Weights of a small image VQ-VAE.
Model: 5.35M parameters, 48-pixel images, encoder activation relu, encoder depths [3, 3, 3], encoder widths [80, 112, 176], decoder norm groupnorm, decoder activation silu, decoder widths [48, 96, 192, 192].
Training: adamw at rate 0.0015, 13100 steps, batches of 128.
Data: 98430 training examples, 17.0 epochs.
Rows from block 2 of the decoder of a small image VQ-VAE, named by matrix and row number. Rows with one number belong to one channel. Each number is 200 + 30 x the weight over its row's rms, rounded and kept within 0 to 999. All counts start at 0.
After each channel's rows are labels from the 100 images, of 14976, where the channel reaches its highest value: "peak at" is the part of the image that holds the peak. Only what is clearly more common there than usual is listed. The data: retinal OCT scans (Kermany 2017). In brackets: how many of the 100.
# convs0: first 3x3 conv (decoder.decb.0.0.convs.0.weight, 192x192x3x3, each kernel summed), inputs 39-77
# convs1: second 3x3 conv (decoder.decb.0.0.convs.1.weight, 192x192x3x3, transposed, each kernel summed), outputs 39-77

convs0.58,198,214,211,211,176,194,227,197,234,201,266,169,207,213,221,224,275,204,235,227,253,256,150,185,199,180,208,199,219,158,242,251,214,198,246,221,150,171,155
convs1.58,211,191,171,252,209,206,169,191,188,208,153,199,205,191,195,218,167,186,149,185,184,188,237,188,224,215,224,195,144,250,220,181,187,214,188,204,172,208,198
peak at: top centre (53)

convs0.57,263,213,226,234,229,232,179,175,191,191,208,188,170,177,200,263,168,239,180,196,212,210,238,190,185,207,240,190,183,179,215,191,191,152,206,205,209,194,202
convs1.57,202,187,221,139,226,185,210,198,212,208,189,216,187,219,206,137,210,201,230,194,223,183,178,199,146,194,206,219,219,186,193,237,243,203,178,209,225,194,170
peak at: middle left (46); middle right (36)

convs0.59,217,192,250,151,218,230,167,207,170,199,224,227,213,180,208,229,222,224,174,202,211,259,220,209,218,209,216,210,177,215,244,147,190,156,242,286,262,171,189
convs1.59,201,224,207,204,198,188,163,143,244,216,134,196,159,215,204,165,219,169,246,242,174,118,215,201,212,209,188,238,210,178,175,243,226,239,257,130,199,208,201
peak at: middle right (49); top right (36)

convs0.160,209,165,201,229,196,180,187,161,186,233,255,204,157,205,222,185,202,179,190,215,233,234,228,219,151,214,241,177,228,200,212,184,210,212,197,203,207,188,165
convs1.160,179,223,173,176,204,171,223,228,258,213,165,203,224,222,209,215,188,190,251,145,175,201,203,191,195,226,158,186,200,209,164,213,135,143,248,211,151,206,196
peak at: top right (30); middle right (27)

convs0.112,244,175,188,149,253,174,161,180,166,188,164,183,191,209,133,178,174,188,204,226,190,251,205,216,194,178,215,288,236,194,244,168,136,201,183,180,199,186,223
convs1.112,209,203,247,250,191,213,263,191,194,234,206,203,212,201,205,225,197,247,205,175,192,198,167,248,262,203,231,237,255,254,199,213,204,126,223,214,200,213,182
peak at: middle left (85)

convs0.187,207,172,175,201,265,158,247,227,229,179,150,205,210,177,176,212,214,173,202,187,222,206,179,205,244,217,194,204,215,199,226,194,280,200,225,160,218,249,222
convs1.187,203,211,177,224,204,204,193,198,154,200,237,172,202,206,174,165,158,215,137,244,188,172,184,182,198,181,228,184,234,244,197,188,129,160,186,192,203,136,153
peak at: middle left (45)

convs0.73,197,172,193,206,172,208,221,161,161,199,174,198,163,187,166,232,223,177,163,173,167,192,152,191,207,169,244,213,174,185,219,186,131,157,154,257,141,187,209
convs1.73,199,213,181,182,194,170,185,201,263,173,228,228,224,200,235,178,186,164,184,205,189,194,243,171,214,218,162,147,211,207,209,201,211,190,180,180,212,156,184
peak at: top centre (60); centre (36)

convs0.115,193,165,193,218,178,199,149,178,199,255,248,215,186,222,201,187,225,226,175,196,216,212,204,187,227,216,154,194,198,271,231,192,199,180,173,141,209,177,203
convs1.115,195,207,210,202,193,216,205,237,188,172,158,190,180,184,202,195,243,192,228,206,254,231,201,267,169,193,113,208,196,138,148,158,272,188,197,215,220,210,199
peak at: middle right (53)

convs0.139,221,148,179,216,209,181,233,175,204,183,263,204,195,283,176,245,207,171,212,239,227,205,203,205,230,200,224,239,206,205,211,180,238,162,279,176,139,200,241
convs1.139,204,204,197,168,172,197,236,252,187,194,141,195,235,175,200,213,182,240,172,230,164,165,231,212,214,193,190,245,206,241,234,229,234,165,157,250,199,242,117
peak at: top right (37); bottom right (34)

convs0.153,199,216,181,206,204,186,207,205,229,167,186,188,185,169,217,228,217,237,176,200,207,210,184,179,194,200,183,159,171,106,189,188,210,226,187,228,199,226,242
convs1.153,180,184,211,151,214,191,202,218,145,197,180,212,244,237,192,145,174,202,160,205,199,205,206,216,148,200,200,230,192,286,227,186,159,183,208,167,231,222,153
peak at: middle left (47)

convs0.179,211,176,220,192,249,180,220,176,246,241,173,202,186,187,212,254,206,187,192,248,270,240,196,168,177,243,205,173,167,180,184,192,162,177,235,183,180,218,231
convs1.179,191,180,162,196,211,186,194,221,166,178,162,202,213,194,200,177,225,182,232,194,138,193,191,142,193,201,181,196,221,221,241,217,226,182,198,199,142,254,182
peak at: top right (31); middle right (27)

convs0.5,217,204,273,171,223,175,203,198,220,153,218,200,192,178,210,146,189,215,172,221,146,226,197,168,213,187,171,237,217,168,233,159,207,187,143,178,258,163,194
convs1.5,220,221,157,211,199,201,200,220,192,177,250,207,235,244,215,179,185,216,205,168,290,200,188,178,210,204,245,152,186,205,180,216,180,196,255,178,169,180,203
peak at: middle left (70)

convs0.91,188,185,248,201,267,200,187,203,206,217,135,202,201,254,204,191,179,229,254,222,183,222,199,217,201,224,226,222,199,221,205,231,217,159,265,250,171,187,210
convs1.91,222,186,192,192,226,176,188,180,158,182,225,202,212,165,197,254,212,213,186,217,186,193,215,251,163,196,182,196,247,239,233,173,205,199,187,194,183,178,203
peak at: middle left (35); top left (29)

convs0.140,241,222,199,225,235,216,176,161,186,174,196,204,246,180,214,217,179,185,241,247,197,165,205,193,214,199,163,171,140,268,249,155,213,240,196,198,206,219,189
convs1.140,220,181,206,152,195,185,176,236,215,229,227,207,171,225,220,154,205,187,191,184,235,193,224,226,178,204,191,254,281,157,180,242,234,204,180,208,237,253,237
peak at: middle left (98)