config.yaml
model: "image VQ-VAE"
dataset: "retinal OCT scans (Kermany 2017)"
train_examples: 98430
image_size: 48
crop_scale_min: 1
horizontal_flip: true
bottleneck: "vq"
downsampling_factor: 8
encoder_arch: "resnet"
encoder_norm: "groupnorm"
encoder_activation: "relu"
encoder_weight_standardization: false
encoder_depths: [3, 3, 3]
encoder_kernel_size: 3
encoder_stem: "single"
encoder_avg_pool_shortcut: true
encoder_widths: [80, 112, 176]
loss: "l1"
latent_channels: 4
decoder_norm: "groupnorm"
decoder_activation: "silu"
decoder_weight_standardization: false
decoder_widths: [48, 96, 192, 192]
decoder_blocks_per_level: 1
decoder_block: "basic"
decoder_attention: false
decoder_upsampling: "nearest_conv"
codebook_size: 256
init: "orthogonal"
residual_init: "none"
optimizer: "adamw"
learning_rate: 0.0015
beta1: 0.9
beta2: 0.95
eps: 1e-08
max_steps: 13100
batch_size: 128
epochs: 17.0
lr_schedule: "wsd"
decay_fraction: 0.4
final_lr_fraction: 0.05
warmup_steps: 1310
weight_decay: 0.0
Rows from block 1 of the decoder of a small image VQ-VAE, named by matrix and row number. Rows with one number belong to one channel. Each number is 128 + 32 x the weight over its row's rms, rounded and kept within 0 to 255. All counts start at 0. Numbers have three digits each.
Before each channel's rows are labels from the 100 images, of 14976, where the channel reaches its highest value: "peak at" is the part of the image that holds the peak. Only what is clearly more common there than usual is listed. The data: retinal OCT scans (Kermany 2017).
# convs0: first 3x3 conv (decoder.mid.1.convs.0.weight, 192x192x3x3, each kernel summed), inputs 96-191
# convs1: second 3x3 conv (decoder.mid.1.convs.1.weight, 192x192x3x3, transposed, each kernel summed), outputs 96-191

peak at: bottom right
convs0.60:163128104187155115162131112130128120142129134137111121137123145079160203095081117059210189134140098139125140154132108169136145109115039141153151120155107143151096191120090133088113157192138065163104141111125101100122103115128079124115100171085116181145109178094150140152131145099176092096
convs1.60:104132135103091058084139137049118073093166142105097127061131074156119148134171162118074052081129145133111061087093121109189055132108153088138127147079150108202138048116133104160140136083119128135094167119142096122118155097143177116135124107109112172105144106144119079090070144125120160127

peak at: middle left
convs0.161:169104146141123108161126149135133129146086120161139094175137143137141157174111074116070145199159156147111120099157110095171107104098090113113102090183091069173117140151170131146149099106113154074123127120099191161111078154114069114076159089142056059098081175131125119111109102118145093165
convs1.161:148144165099092075098050074096070070085151150130127121133144165115114075109089095143182097050067151045094149152100119104133125106107084101156159114112125154169104104107102081151122201150087113128105115131140104114119156134084145123133158125101136165124144145134136121135136109148113156077

peak at: top centre
convs0.172:165109145156149134132136174130143128150103143213110115061136091125116081153139195125095154122111143175114145121188133133148090161158109096147100113084086114113135103143084155076153149097096148100125087150100122110128087127075104191072128150126078115145083099116121084075118118156100153116
convs1.172:051150138140181066112105084083082017115131121124128117236127109118151120074094115151145090097123117111111172160047135137085150110146126165143182092122154084115132164102150068182088131197174115103147132123136110121140102153156139131135107152135168141085174146075136124197133128111074115129

peak at: middle right
convs0.97:087148155108099121098181120149133138135146138110157103120102166099111070151129174205126097101168130165148143173111117133139131144104157153134116169130146151105098131126133125145104084127156133088122118104114083130145159120119154138142180083106130074088125166113165103067104207092103177150
convs1.97:121180088175078058143087197120141138154097134162098090165143175090122171167189179124117157142083102136127115078116117128146085138155167102119131143068088116116123113095133093109155171159120148125098129127144134058092083147129177137107124148075106179128151140112080156152109111122143087167

peak at: middle right
convs0.129:089134159117096081097100148098064095091147158131141138181100062087127100084092085125102153091136134163089112168076149152079129127122161141134136137147156181110135154090144124141126145187206125137126097149145082129113163165119084180156109146103143166122129113104160140163182150092139096123
convs1.129:124169116107101128144186095165232158142097110128073115095136114162122140148157143096147136183117156134141158141140142139074138095095190115145093121103117097116128162133113070155119088074070137154120124124100140098188052173114196127139143127152172150130133186128129125102034146120045089179

peak at: bottom right
convs0.185:154085101145054153085101114155115158162198101033124121121142143129074061131164156159091154075109103103158093085087121140136155184112122114161093153148150154041118130148101122164162143091180130106125124145107109135136140085130080132120106127094164124140182148135086022157147106130111208128
convs1.185:002174112157177088132095145119086108126076113137154140052103113120148138122138086102080086097143113145125113145093118084082084096167095131133129124098054142165136087111135120162087142195038148122103141133140100133115071158116072127116130105163065085123073147100135137052184119135106122162

peak at: bottom right; top left
convs0.82:107083120148131063110090102071063063094104126132121136146082123066102128091098124091148111082089066079079075119109110086116059126103124074131092117098071118135078115075126076146101082100138098108078122115099125082092156086083135079117114115095075137074124085118106134112135118098097142114
convs1.82:108094100098169168087087149109208097085127109066111142180135170150103171157153112166104177157138137088160163096090113121119157095151123127171095077066182091132133106138168118110134175134115147123168139120118112155152087096145102112109095036131139111135112114130144150113121080149172123110

peak at: top left
convs0.167:185132158141163123131110165121136172162129125107165164131116199129129086166142119147225096162054129119154118179178130176207160126131151139158138156153086140023158110120129138161129111083107138132139148097128081147135122115134121135052065117142125169122141117123097141164159141146081201101
convs1.167:041147167137118111103099151105101056097168127102143119092099122118115127097151115142054109065165134117052101107076096086059126200132131166168121115069106127205118128105155117148106137163128168105082122139114136082105141104086103140146156122097096110118106111106126060090110107110125063101

peak at: bottom centre
convs0.163:231095083085117167116090146147130139115139107133158066118151120121157168080121114093099145152111113110163169054094114105136148139105100104112118134113101059079108059141085147108117110112161143155132095127113097113104055123121062162124087119094167105116116081082137107144133086116133145107
convs1.163:064189160131114004128083138034091061098091140121120168097130128126098126167137117138145056059113131108030133161084127081088111167088130124129139145129138155180098141071148065153117150128115137135118104126150099109117205132108160126121193133142075151138122112160097105124113163119116130100

peak at: middle right
convs0.37:183177135058141077177127154138099129185086118113059098143145117128101119121138096073065108149136158082158128139097097089096121149124145127155120130107126116142130097103142129212171109139193113164124109149141121156169169124137192162123121177159120107140134112156204193111184113157115097157
convs1.37:071068115103092136095132058122153117106181159122127128050132122105125126137141056127227077075073130145125149105130111113182135103125125137205196123171147127086139123110106087099095135115135116106099094115122125114172151103091145123131151111127078112110100126184091115160083114129155146203

peak at: top left
convs0.109:077150134106119095130136121127086139134177135139070148202090112096123109079138112140109154114095117199115142141116135134119144104127209154120145163130139175121085116119139143179162125149153144153121141136139130138130155144147137134128133113144132158105098148119222113092221177134131092118
convs1.109:096083167081066094169168093161140071109084150146183106081151108111116142199116141112208174167183122118127102156141136096100103177149151096204125129103100088103122141120111116117165057111132115106131077134104140107100114153133101149132108148084082087164177126112087145161068065109126083182

peak at: bottom left; middle left
convs0.145:106115162225078155105100106159144124130150104082129135127139100127061127139123160103075106043122152133165128115096112172090140160157063146099100152114109108114089127130065129138180152116084124066152167136120133117153107101124076172105105162054138122122167100121085038124167096130104131086
convs1.145:097109150135169098130086129111111130070091142120126126123133113121128101126151093123122111169088130089054142137120122100121059177110139076159139115113083127154127105096160065122122097128163127122107088133137125074062109122075152133125141102131097160132104130106121157119108119113122100160

peak at: top right; middle right
convs0.73:144088106109127100115029110107080086054054104131099082177114135092108128123089128089215093129094095084111081109112076123093091134120151092155091138116082113112143108102110075167111119118108071086131108108088070129109141114097117132105099113115106150061150132082114147141186124141154162074
convs1.73:149119129062078172095144146149221213153129134084129104065127128171128140160123103082097131142117120201123208118133136120103212144117136193094150101123174094112140137133087150084152121139104129115140122140142108116120124132175112121129148152104151106149102115151130132110078104113149088146

peak at: bottom left
convs0.78:117124132111150098122142108108118126159149123071157120161084123164141156157183080159114150166078135112138081104119169077167138160115141107178124115121156148106127127115161138136121111167197166187133166149099148139087179146139128100124116168165105126166063160201148202192101143118117164163
convs1.78:118072121105237157156141146111032122112106102112112084107169155132141137090102122153074128047172127096161156132172124128121151043160121133120143131120128128206136126190115137147082177121120123113126124129113108174145102141134105141130185081140116134116096135114173057086090110147169169122

peak at: middle left
convs0.110:192203151181104138141138118113138116117175122068151152130104074116130130105138165146095117118122119138108133107096122188134133090177107111163128173149131175122086136148122129118120162148087134048120161102110075151141091137110102149150145093059135142072109114063158061096173108053145092159
convs1.110:074101074097136086098175152159130153170049112152139126128114163146096160183131134110147186163113111157191095129181123141141107133131184119147142132065163138094132156124131089144106043120124145188138083147130122068092145140128163131105132162110134144147190165179141160133125086116136121164

peak at: centre
convs0.106:057118115129146095175080177166118157089124141124099117187107090147137058193112079200104154149118129158141150058155122104131163107121165137129129138141117125084151063154163136210147085157144133150141112133170149156150159163147126119138079129194131123149156166114138086111170166172143093148
convs1.106:144161112161066124145163083051056143102171134160152127109095102109145170071125156121102105114151128128096128145093122170112132143154159125173154132108114125128091162085040088100136118121059117100142103126106128087070103141132145140135126131053097137179143036181109156166085129108161056090

peak at: bottom centre
convs0.171:112145060096105126133088130163116108136103117090063111058165097136087105109122084101123066096086110131181115101132102142087122109099104141127111144143147133135107096131077147094112134185116102131146142135166133121107175134102084152152123109118106120134100168078072057146026136132140152140
convs1.171:114113166175122066145128081003077095095093140106164127111128102152138115114124142107101134112111140109033134115080119085113122187160119073150135129107064094175064122099123084139161107119109107162093106127123118111092114109120126139145147112080089113111116081120097095117166124106084140136

peak at: middle left
convs0.149:132111131160127132153120168157122120087110138083094105112156098131174132189105078097103159131185143107096151170097087137112118147103116124117114094125066120114107125136134112109114167134095167147145142139108128137126105137123122124142107105103135052079065144124118120111121094124109038056
convs1.149:076113182124110085135090084000162063105129163124136135152130195117112076128117172161138143096099135129107137136128130091135108126111110120135146121077161174158099164104120100096128163155148133144110118126164120104113163156112132138126160117127080205141184109127071085135194126109128178146

peak at: bottom centre
convs0.111:007161101183086143124150141111100111146153156099124166122143093129140056080140145140099083100148157145125134149145144099157145090112158123136133150126116173157094130124124137129117111143072192184085148121183133124085145124092135126088109142118126141134099130057139093127182154162053092054
convs1.111:201136143143155118154112131103161105150112117136139146196115193125098165129144168117160132196118134124165096148120122142147088161107122117136084163155110103136095158118139116114186075089181139086104068122107145117132140118180114147141139095097098074125180090145165104100125091110150050171

peak at: middle right
convs0.113:117122171076104141137140159144121147086104107185122151146111154117122088162109080144116126102123160127078148092093071078104102133141150136153023170123124124145130116143125113196131108246162154072112181123155116112096114110101172149116114178082149148119097059074159122085124178114153103132
convs1.113:175192082178143076129112134133099124110114135148109115066127133152136145136153157129088139110096130146199156161191134149173128077140146095117151153134090165113166150106105068152102129087090134125141032133154114087179084146118151115122124117130076076114139159187116173174127129129063085153

peak at: bottom left
convs0.40:183147094102171102178146090149115090150097124136127088113163215097140162127126138111112073150101114169116147083110152099184099118080141143110213128139142098155116082149129142138139140098180065131128159137132134142126084122115139124116130077112103189150114189155117181177148132140150083137
convs1.40:100095131150144161078084126094131178092147137115172113123102186131150102086144128133175169099116144100215093187114114184133101086151084130220078120126127122131178125101162111088060094058121119098162106125142145148123141113114148133146148120112169039073079123137172158109157115124105173129

peak at: bottom right; bottom left
convs0.8:135092118146114072116095087083080079093085096128128131152099144091095138098094145112155116089100084086094073093110093097105082124080115074121082121099088099148083105103116078132083079084142086100079118094089113078088154090077132101098096106080088123090103104113077108095134114094088137120
convs1.8:124114127122080139081138128171152188153126117102128131162137152163156180067101106107129161182089139130143177161145122102128151110167097188179140081111139122086118157090124161060132176171115117085137101159129111169144102123094114110114152122096142117134121118101178158168175107118091090137

peak at: bottom left
convs0.105:079124096084104094150099136159105160166104096174130152179143191123180084143144075196119149103158129103158115161059107102151097182114179142099171172093093176065142137143143070159133116170123139170144166119162131117135097139093195130080124238189084153132142141159104113136129143185112145100
convs1.105:149148095140126183152163145075214122089162115126170092131112132143123205131109152129114136182159154135160148079152144167140134121105180113129090152129140104141187118139052191086129122067106151104135105124160124090152112136068109151138145093127178102136166137074181160176106145156153111118

peak at: bottom left
convs0.17:246136108100170149217104135164146126137099127137146096162157141168167132171122116170188142165170171123120148129173079080132116163128177157132141139123110115230087125147116076179115100133121127126115175151170160118113139108099203126123119132162104123137102135119134120103126174136108153146
convs1.17:050164107176131133117132161119186099113135140128108101141077128112143079156128088120135087046119127159158099166102131164148174120121122074161108092118133157136105108080116166111101107084115116155138119107149132089134057134115130155144087175126136161096127095151083120145138076120129136135

peak at: middle left
convs0.168:144135161117130133044150131142114130172152132081114138118122093152091097132168124145116103113129166138138118095136085132118131152142161110093125118129099118162098153106070114147174119106095147093090140141142117167106139134133063136142128114092110058091045105128127069141035104126138182128
convs1.168:155069162111119116111072111114125089090093142144138112128140108140120142152082085120153098144130132119138142125108128109102091119138144085195150115143084143119134089097154099107125130115134130114129083139121134057189127124050104128139134151098140136145194146081093100095090141155124058126

peak at: top left
convs0.156:108109180081097097116110069154102132156067138109115161120141160091181127130093090161091086137158150163151131181156099102104141201132126122130140141095103137101110119143113119116138127136073164051157128133139125149133116123097141127059141158128148209101091114135149129162180081162097127099
convs1.156:108121163109162112116065165117167068116202129129131089142092149113097123109079153142130099099107119110073099153136115097194109068085103100104089104115111152187146121106136136119135150117192159139111083137146123080144096132114114139164189158131116075150134135077087162154104119134102153130

peak at: middle right
convs0.173:120159078125161095115120142121118117170123102029127169106148096112159122104124082143096089122144135120117150109147085172132157162114127110182178165137104116101093131131142134106131121136137126078127078131155060114122091126169126125161085139117158127095104114185123125091184166149115000143
convs1.173:109066209099077080124133032057132080070115121116117133113146093159131116110124140128158162129144141129095115151169135125135055099118158130166090138090135130134151138113087084125106154093132134133104121125113118102120106118124079132143150144095095097110142109127101109175158109118087178119

peak at: middle left
convs0.132:137134145147085137111133136143122104103158119152102075208135129106162099160123128200120140114208105123166128152120115136160126117165221148091151193119141188095113119150148123124097146121108152173129145124137109109141152126141143128122122233131139142143204110092121091099226099115132155085
convs1.132:087222083129141100173143140136133135093147119142129103111130123121151153080126157133142120163118143121129101086120146132126085121151196111084129110110116107165190163088098106071177048076124149147129093118179125078195089177116153129128163148141144156156149170115184208190110162131144137125

peak at: bottom right
convs0.93:140120145141103079146176105152088134125166165089091155123105085145118101111164138162115124140087125107153095111123098151099154231145098096131150126126100114118095148094135127107133160136150105118133137130112098133145118100097048128140090169126093102113127118100161121126188089138149106073
convs1.93:103052128091083220124097177121161136144150123125149114144105143151150117117135086132111127163111113119130157113189130126147118074137161158144162138106179080140164108158106152092107099115130133152089125129126143085157118136188118154122155126082167129114078123149161134144035110114112160174

peak at: bottom right
convs0.117:134194082203119129144108092094128160113096128145120113086120117138150056128130089167158076163184111155160157136136176174174115102075198137123125134105153158044151091129179150156130119162122154180123153097144063118108165161103133137090080127137132137084134111064117118165210057123164103121
convs1.117:165124153143160179156144189056129128120123126119166137148089158136147199115106172121152158110104131124066108126144113084066137223147109161201146120115118137188046096143126101096128069074138118119116104148134126111081145102105143140142184123125115194164104084126121109084117115126127116147

peak at: bottom left; bottom right
convs0.7:128116150060108089170106074082101099066080079167136090137082162125146145110103122109128124093163094122097110073111071078131100095100177085099092128137117095177093104129096095126093084090103123136091130122109152093110167119089146077138105162095099132135086062180097119040075128087083141180
convs1.7:151131122098151212079168193191211152138159116057124138078121082149111135142126080140138100147130118184154198177124139154133163096163094182115185096124144102109147157140159204126175212154113129095159118140132109176179096135188129109136145101163180129154132162087156107151112105141166105107

peak at: bottom centre
convs0.142:033107165100142124083134128152125143126140149196115149094168159154133102122190151142109034178087141116143113161158117068100138185148117122130123150129143094088138135154145141128137126149118163175132177142115204134112100142122101120091164180166114136163086158164131119186090140137093180111
convs1.142:183158096106167122187139144121101113103122144125186100197120149120126144122108149133107186077141147137132172087092125166097087160140111113177107134149071110158142075108074104134125126094126087073111068122133119127147067129125081146153096077082132082102174075102143140123149094134107102115

peak at: middle left
convs0.175:128087113153144160140122150155119125144122119161079005080202170144138065146134143105105049163103127117152091133150124099119106183118118135160120115117120102129108055102122126076160097113152143121100141130175159124104165140135080150123111111117112114139171123133063155161133048170086097121
convs1.175:119196115113097128160085068042135101104119152096121187110128074153125122076126157121157112047141128147080202086105122116089146161101135160075114121168138133160098143123121094136126147083122086177110152131146124116159108109128075141135173153118164115145112145062118089074135101100095123104

peak at: top right
convs0.50:096113154145111098064141084131092107145105113126025152078182116146087127067129075081113093103127126130137125054164120155147148199156155112135154146148164105074106125096160115102133122138120098056109092111161141138104133064136097104129126097112079092107109084088157182151125104142122070134
convs1.50:147134127109124165135127177118186145137119135148145174077161110164134095157134120122118155099144108103177040146165130172188171099109122165112040152191094165129145162168115140121212098101133093172155190114113134110160136130178103112143102145125133127118137146183079123089103133147161128092

peak at: top right
convs0.103:090160065186102122111131104124116119174209117022117159164097077099161080133128142212169150113127130145126132102038146145139108133058201110111130179176098206148101141109135104168131112136144147154115133114134103123159135163119120097144144085178102103074114159160165101078176174138075157147
convs1.103:139101190117106137127141147118153121118034106144126085138125134132121172163131132111119166144164132146159124140201122144173131181173143178182089131123150092120092100177157114072182124160142154123135089118108139071075117124118124148140085149092081162170138141119089094100102115109167088153

peak at: bottom left
convs0.35:123163154115005147072114086110120124116135100178116146075144173132095156060135171138073089115136129128186134112080150147171112138117145125093125142105131123075118150154128125070109112123083088151100133143151064108151136080111113129063116151121130141142216104169133140133179098177114144086
convs1.35:130159071130156105129152138158128125106136158148088167184103115136105132131138104113200140089081145126032121162189117087160166194099148135155146123199094113156131109104153093141156107064193111066119140108143131116092103106124137136125099109128145107117072088076143128157154122122126126096

peak at: bottom centre
convs0.69:116073169063068130120119082083114147128127158146174138152093178109074146150152096116067116092100131100151117144153123173129163172142143169118144084160139097151121187121135162127159168152190089153166096178098135145153096124139058137121086074139125162135121147142104146138156101102138133070
convs1.69:113116099072217133163065144138132114151144143137029123109142109118099117063124168127134155186081150112107166148101132116167122075157140068104101136108091108135115102154131116122180097147113122100074093143101102152121147148159165117117201161133101125079143177195237145104112121148110094159

peak at: top centre
convs0.159:095112146082122149132119104163129137139098144151082088103176077123129120121121063109131119135094112130167127103096157106082137189100125128128111112113116104086181047116079127161187096120145104100154116118159144114129161129126094178155125155169128065114106129121098114179054157188141074133
convs1.159:127156164148108057139114104013073083074120130115156112119091103120145141128090166140158102104132133144043167158159112117163122160126104156153118122146125141131101124100140068141143187147105109146130096115166107081094131117098146134140122117135088196120077135122112114141137132131120163102

peak at: middle right; middle left
convs0.95:141121119192109096099123155147098134147118191098115155112091162103156165047140115144101105187137120137121119072086108095153125164069098127158183114143135157144106160124162125082122082151148112119105092132096111099123102096126098137136135128097094218153171147151144184134147081115166157130
convs1.95:147111115101136167130128095092159114124143119112103129045136073157126115144116073154154144071141145091139125119162138144101102110142134116095050157100121150168172094150111156148160201075091130137133204118139105150156102129218095133135171121111159147117085123102139098086049129153096145076

peak at: top right
convs0.72:157107135217142127138147087116140119145087179155158117106102065108160205133076116121170187115071089138145161102156157158161130113118139113102161114174101096135158119136153140166136177121101084113116152108093101115115105150126068138131128090118128111124099149115126167112158156135130116099
convs1.72:064151150104077169115184147122106086091195105095102127107094127146124062116147108115096129150155089138067124083128130114157126136125157140126108131132154115098104107163155117114113120125137128120143143121130140096138146119149156160162078109066213211135171151143157140080099114075148179132

peak at: middle right
convs0.174:100043142189089124113098156124141113160127112089076128010161153104112151144127119101055184121098078134149158070097158141150095135123044130102129099161096085093145096174104141098143102087107114091127158107143121130155041128118075113140116048133055104127103179138120100110094137108083149139
convs1.174:110152168130142116081090118036085127105125123140138113201124122150143114071162116123101127118120128135152125160143138170154138080150137064126101156127107128109132198106119124185082191198153149126131125125141123092177116133112092125118141124103179176106145111103083092146126147157192084144

peak at: bottom left; top left
convs0.147:143102096124097130135101084093130134132128120104134082164109122145156097168151021149113147103137132126111112082121107121118137142098231135134109128104107203102134122141153108176150101126202162145087135126131162155099177159105148117086124141142114108105133108098090160150116158162144097101
convs1.147:143144148129079083154113133120150067153097138111118162085118108110150143124098188110170076108094114122164134186111125067112104061091072096082151128096119140114079108108130165054144150170104144150138069132163126140141125139143130148110134170160100105136123135104111078069184093131081139182

peak at: top left; middle left
convs0.184:143083090088122101051165113167114114125108098137110108112157092148101139191121137188130112135117118116162129092106143113175134126147152098098146151088109111079152126165130146165144102128105166128142172068143115151079116123076126117112087140159091059107079038089089070148146145193111085088
convs1.184:068129155122147091131054125081140116042139121119143179072103075141146134106090132121172078126113133138035125159176131098094092119079153156180152111182062096139152170079088073139146154078140109095094090137127123094132096132114128144145143130081112099110133122094115168178126141126107137075

peak at: top right; middle right
convs0.165:166077119145148098140108111108125163109110098093142133160119081124126133250124159150148114174118122135112095124212107103129125092134113095106119124164123106097107070156112113110150160139141155170148093130190145182091154159102173124091100139132134156083071148120133086084125183105123084151
convs1.165:057088217118088128124178077120078042121111129109182109133126120112136122087095143138107110081229120069128143113091120077115123192098127134127147107040075170151066135109122133147081108147126156097138165128123131080114094129152100148146136104132103171148149129136103116156143102097121132123

peak at: bottom right
convs0.125:127149183155110132140133127106148145101172153118138160138104125107126073146148142125141126135123112155135127183204143129167177055108156142132121130187154163077107145112144142124089125112183141178095116097137100123149155157127090135131120103102175134141114173102146104110169158053137170153
convs1.125:056211126188099093093158137142118127154088137154136119151130144124125209078149158124111114136170156109189120113131127145104060124130131126151121148055107138150138069123152071166149072115042193095116129132148119122093128145122134127120128105148086185134140154148167110117147132100103084110

peak at: top left
convs0.58:099126197093091135100171130147098140150114140101098116174151134110150133109131085098112090124097121169133136083121145066218111149102139166145197112138153099198131112147172169096172079156096126147107089141132149142102150131134086109106140146171086104103121147156112124130117118136112157138
convs1.58:151110118103163112140112101065145083108118153134133101037142159151144123135081188146153196107188138086179072156170134104076149148139107137104097162128121115160114131155107167081174169101164138134119126108147107107114110166150099127145126171128155139084135155109176120142084088121110147116

peak at: middle left; centre
convs0.139:097193075205085135133119138146156177095145140138122063179097119088121141158099131167169130167128141135157162149085143139128141091111199166137173156143144147103105121115130123149159109111172132171149162136104084134190107117102157158148185061177097067125156159094227152075215104120085149078
convs1.139:112104196145119129135109097084105068112065126140157158215132151104131208095126136116133133132097132091107162132184131141168149133179079120144078116089125102125119128134141116111120143179119085084195104122155145117109148127098168139110066113119118180119138097125056128189128142105177071183

peak at: bottom left
convs0.76:102115127106212118082132091104106163124099112142164102185138139144127141133148088075136148128079135114147116086163136144165128172132160125077147067130115074121177080110141121169164161096157084191105117126119168172106120131146083114116086091159120156102093121121131194152075119137134059092
convs1.76:198103117059075171136140144106189118139171140122100145072116102100112113162112101132130082147176106138121129065117111050134194152114125174176080127123157122148060113134133145088114130110168106122121148123095147088132180094099132149141146147108143164132180112137142043064118064135175179151

peak at: centre
convs0.34:187166164171094097150107136146132174169098132065175212142102210110070122155136139108122094171122141149124149103124092129109139104135114172104139126105106132117111135108170115126118120136157125077120119116089133160156100099122154092071149114120106181130179160203111070099143146114129186147
convs1.34:041126095137147106086150141094134156121150127131134113047121105106160180082191102109147122065115171105156072192150141107136102136136140110190075126121126126149146130124087107147132115140127131090122092124141101099082056126082137125113094095146107095078119108080159148155155132130106090187

peak at: top left
convs0.108:053120150174181121130148157149135156102111136084136075173161133103139068172139109120197102178141126157095162150173136150115134130122166148110107091152117147130190162134193128144126128189163133148153109086118157158098167167133128113116134075167138097116103176113175116126175142098100087130
convs1.108:166147108068098111133137150091055065133169136109099166102101091120120221117136169128138164106147134131102089087128109106155083145116163116116126147127125116130052099081127076110165110087121120089120121137127125073120112132120121127145064200097070187124198100158131142125094123107124077148

peak at: middle left
convs0.30:206176105141190138188106137155111101148103162162081131112136128109120170087082155072113153100146116131105158152143145184028114173143079126144137173100108101180100083104076130056120144140078101072151157128138082125144105128107130152144152093100126153111131109081132084092123118115115056118
convs1.30:072082114117140100095213103035176147081139152118162077117097103140125105162142103131164174135102138159105121121147128142187132131146185122160128137103140106079201140109126105141137087110165117145164091125142140092099117111156181127138089136102128105097107116135139200198128134097106164165

peak at: top left
convs0.2:167141152121102145093066107136106166171087158094141162063105166165133128120159065137167075126115137093123114109077110118175132251127135152107158132098100093087158150104138088120125085146096140131123139097119104126161119108133157122061132133159100143122187123175080119176068103169103187118
convs1.2:122122093090115163126242154115145119103156112123102117091142085131162136117130114133109193083141142181153146107196140184075153131100159195166078127148150102136160114113080159108137115073129118137138116107138123133127102130113110129124102118108135073066102093135117167082124138143078065116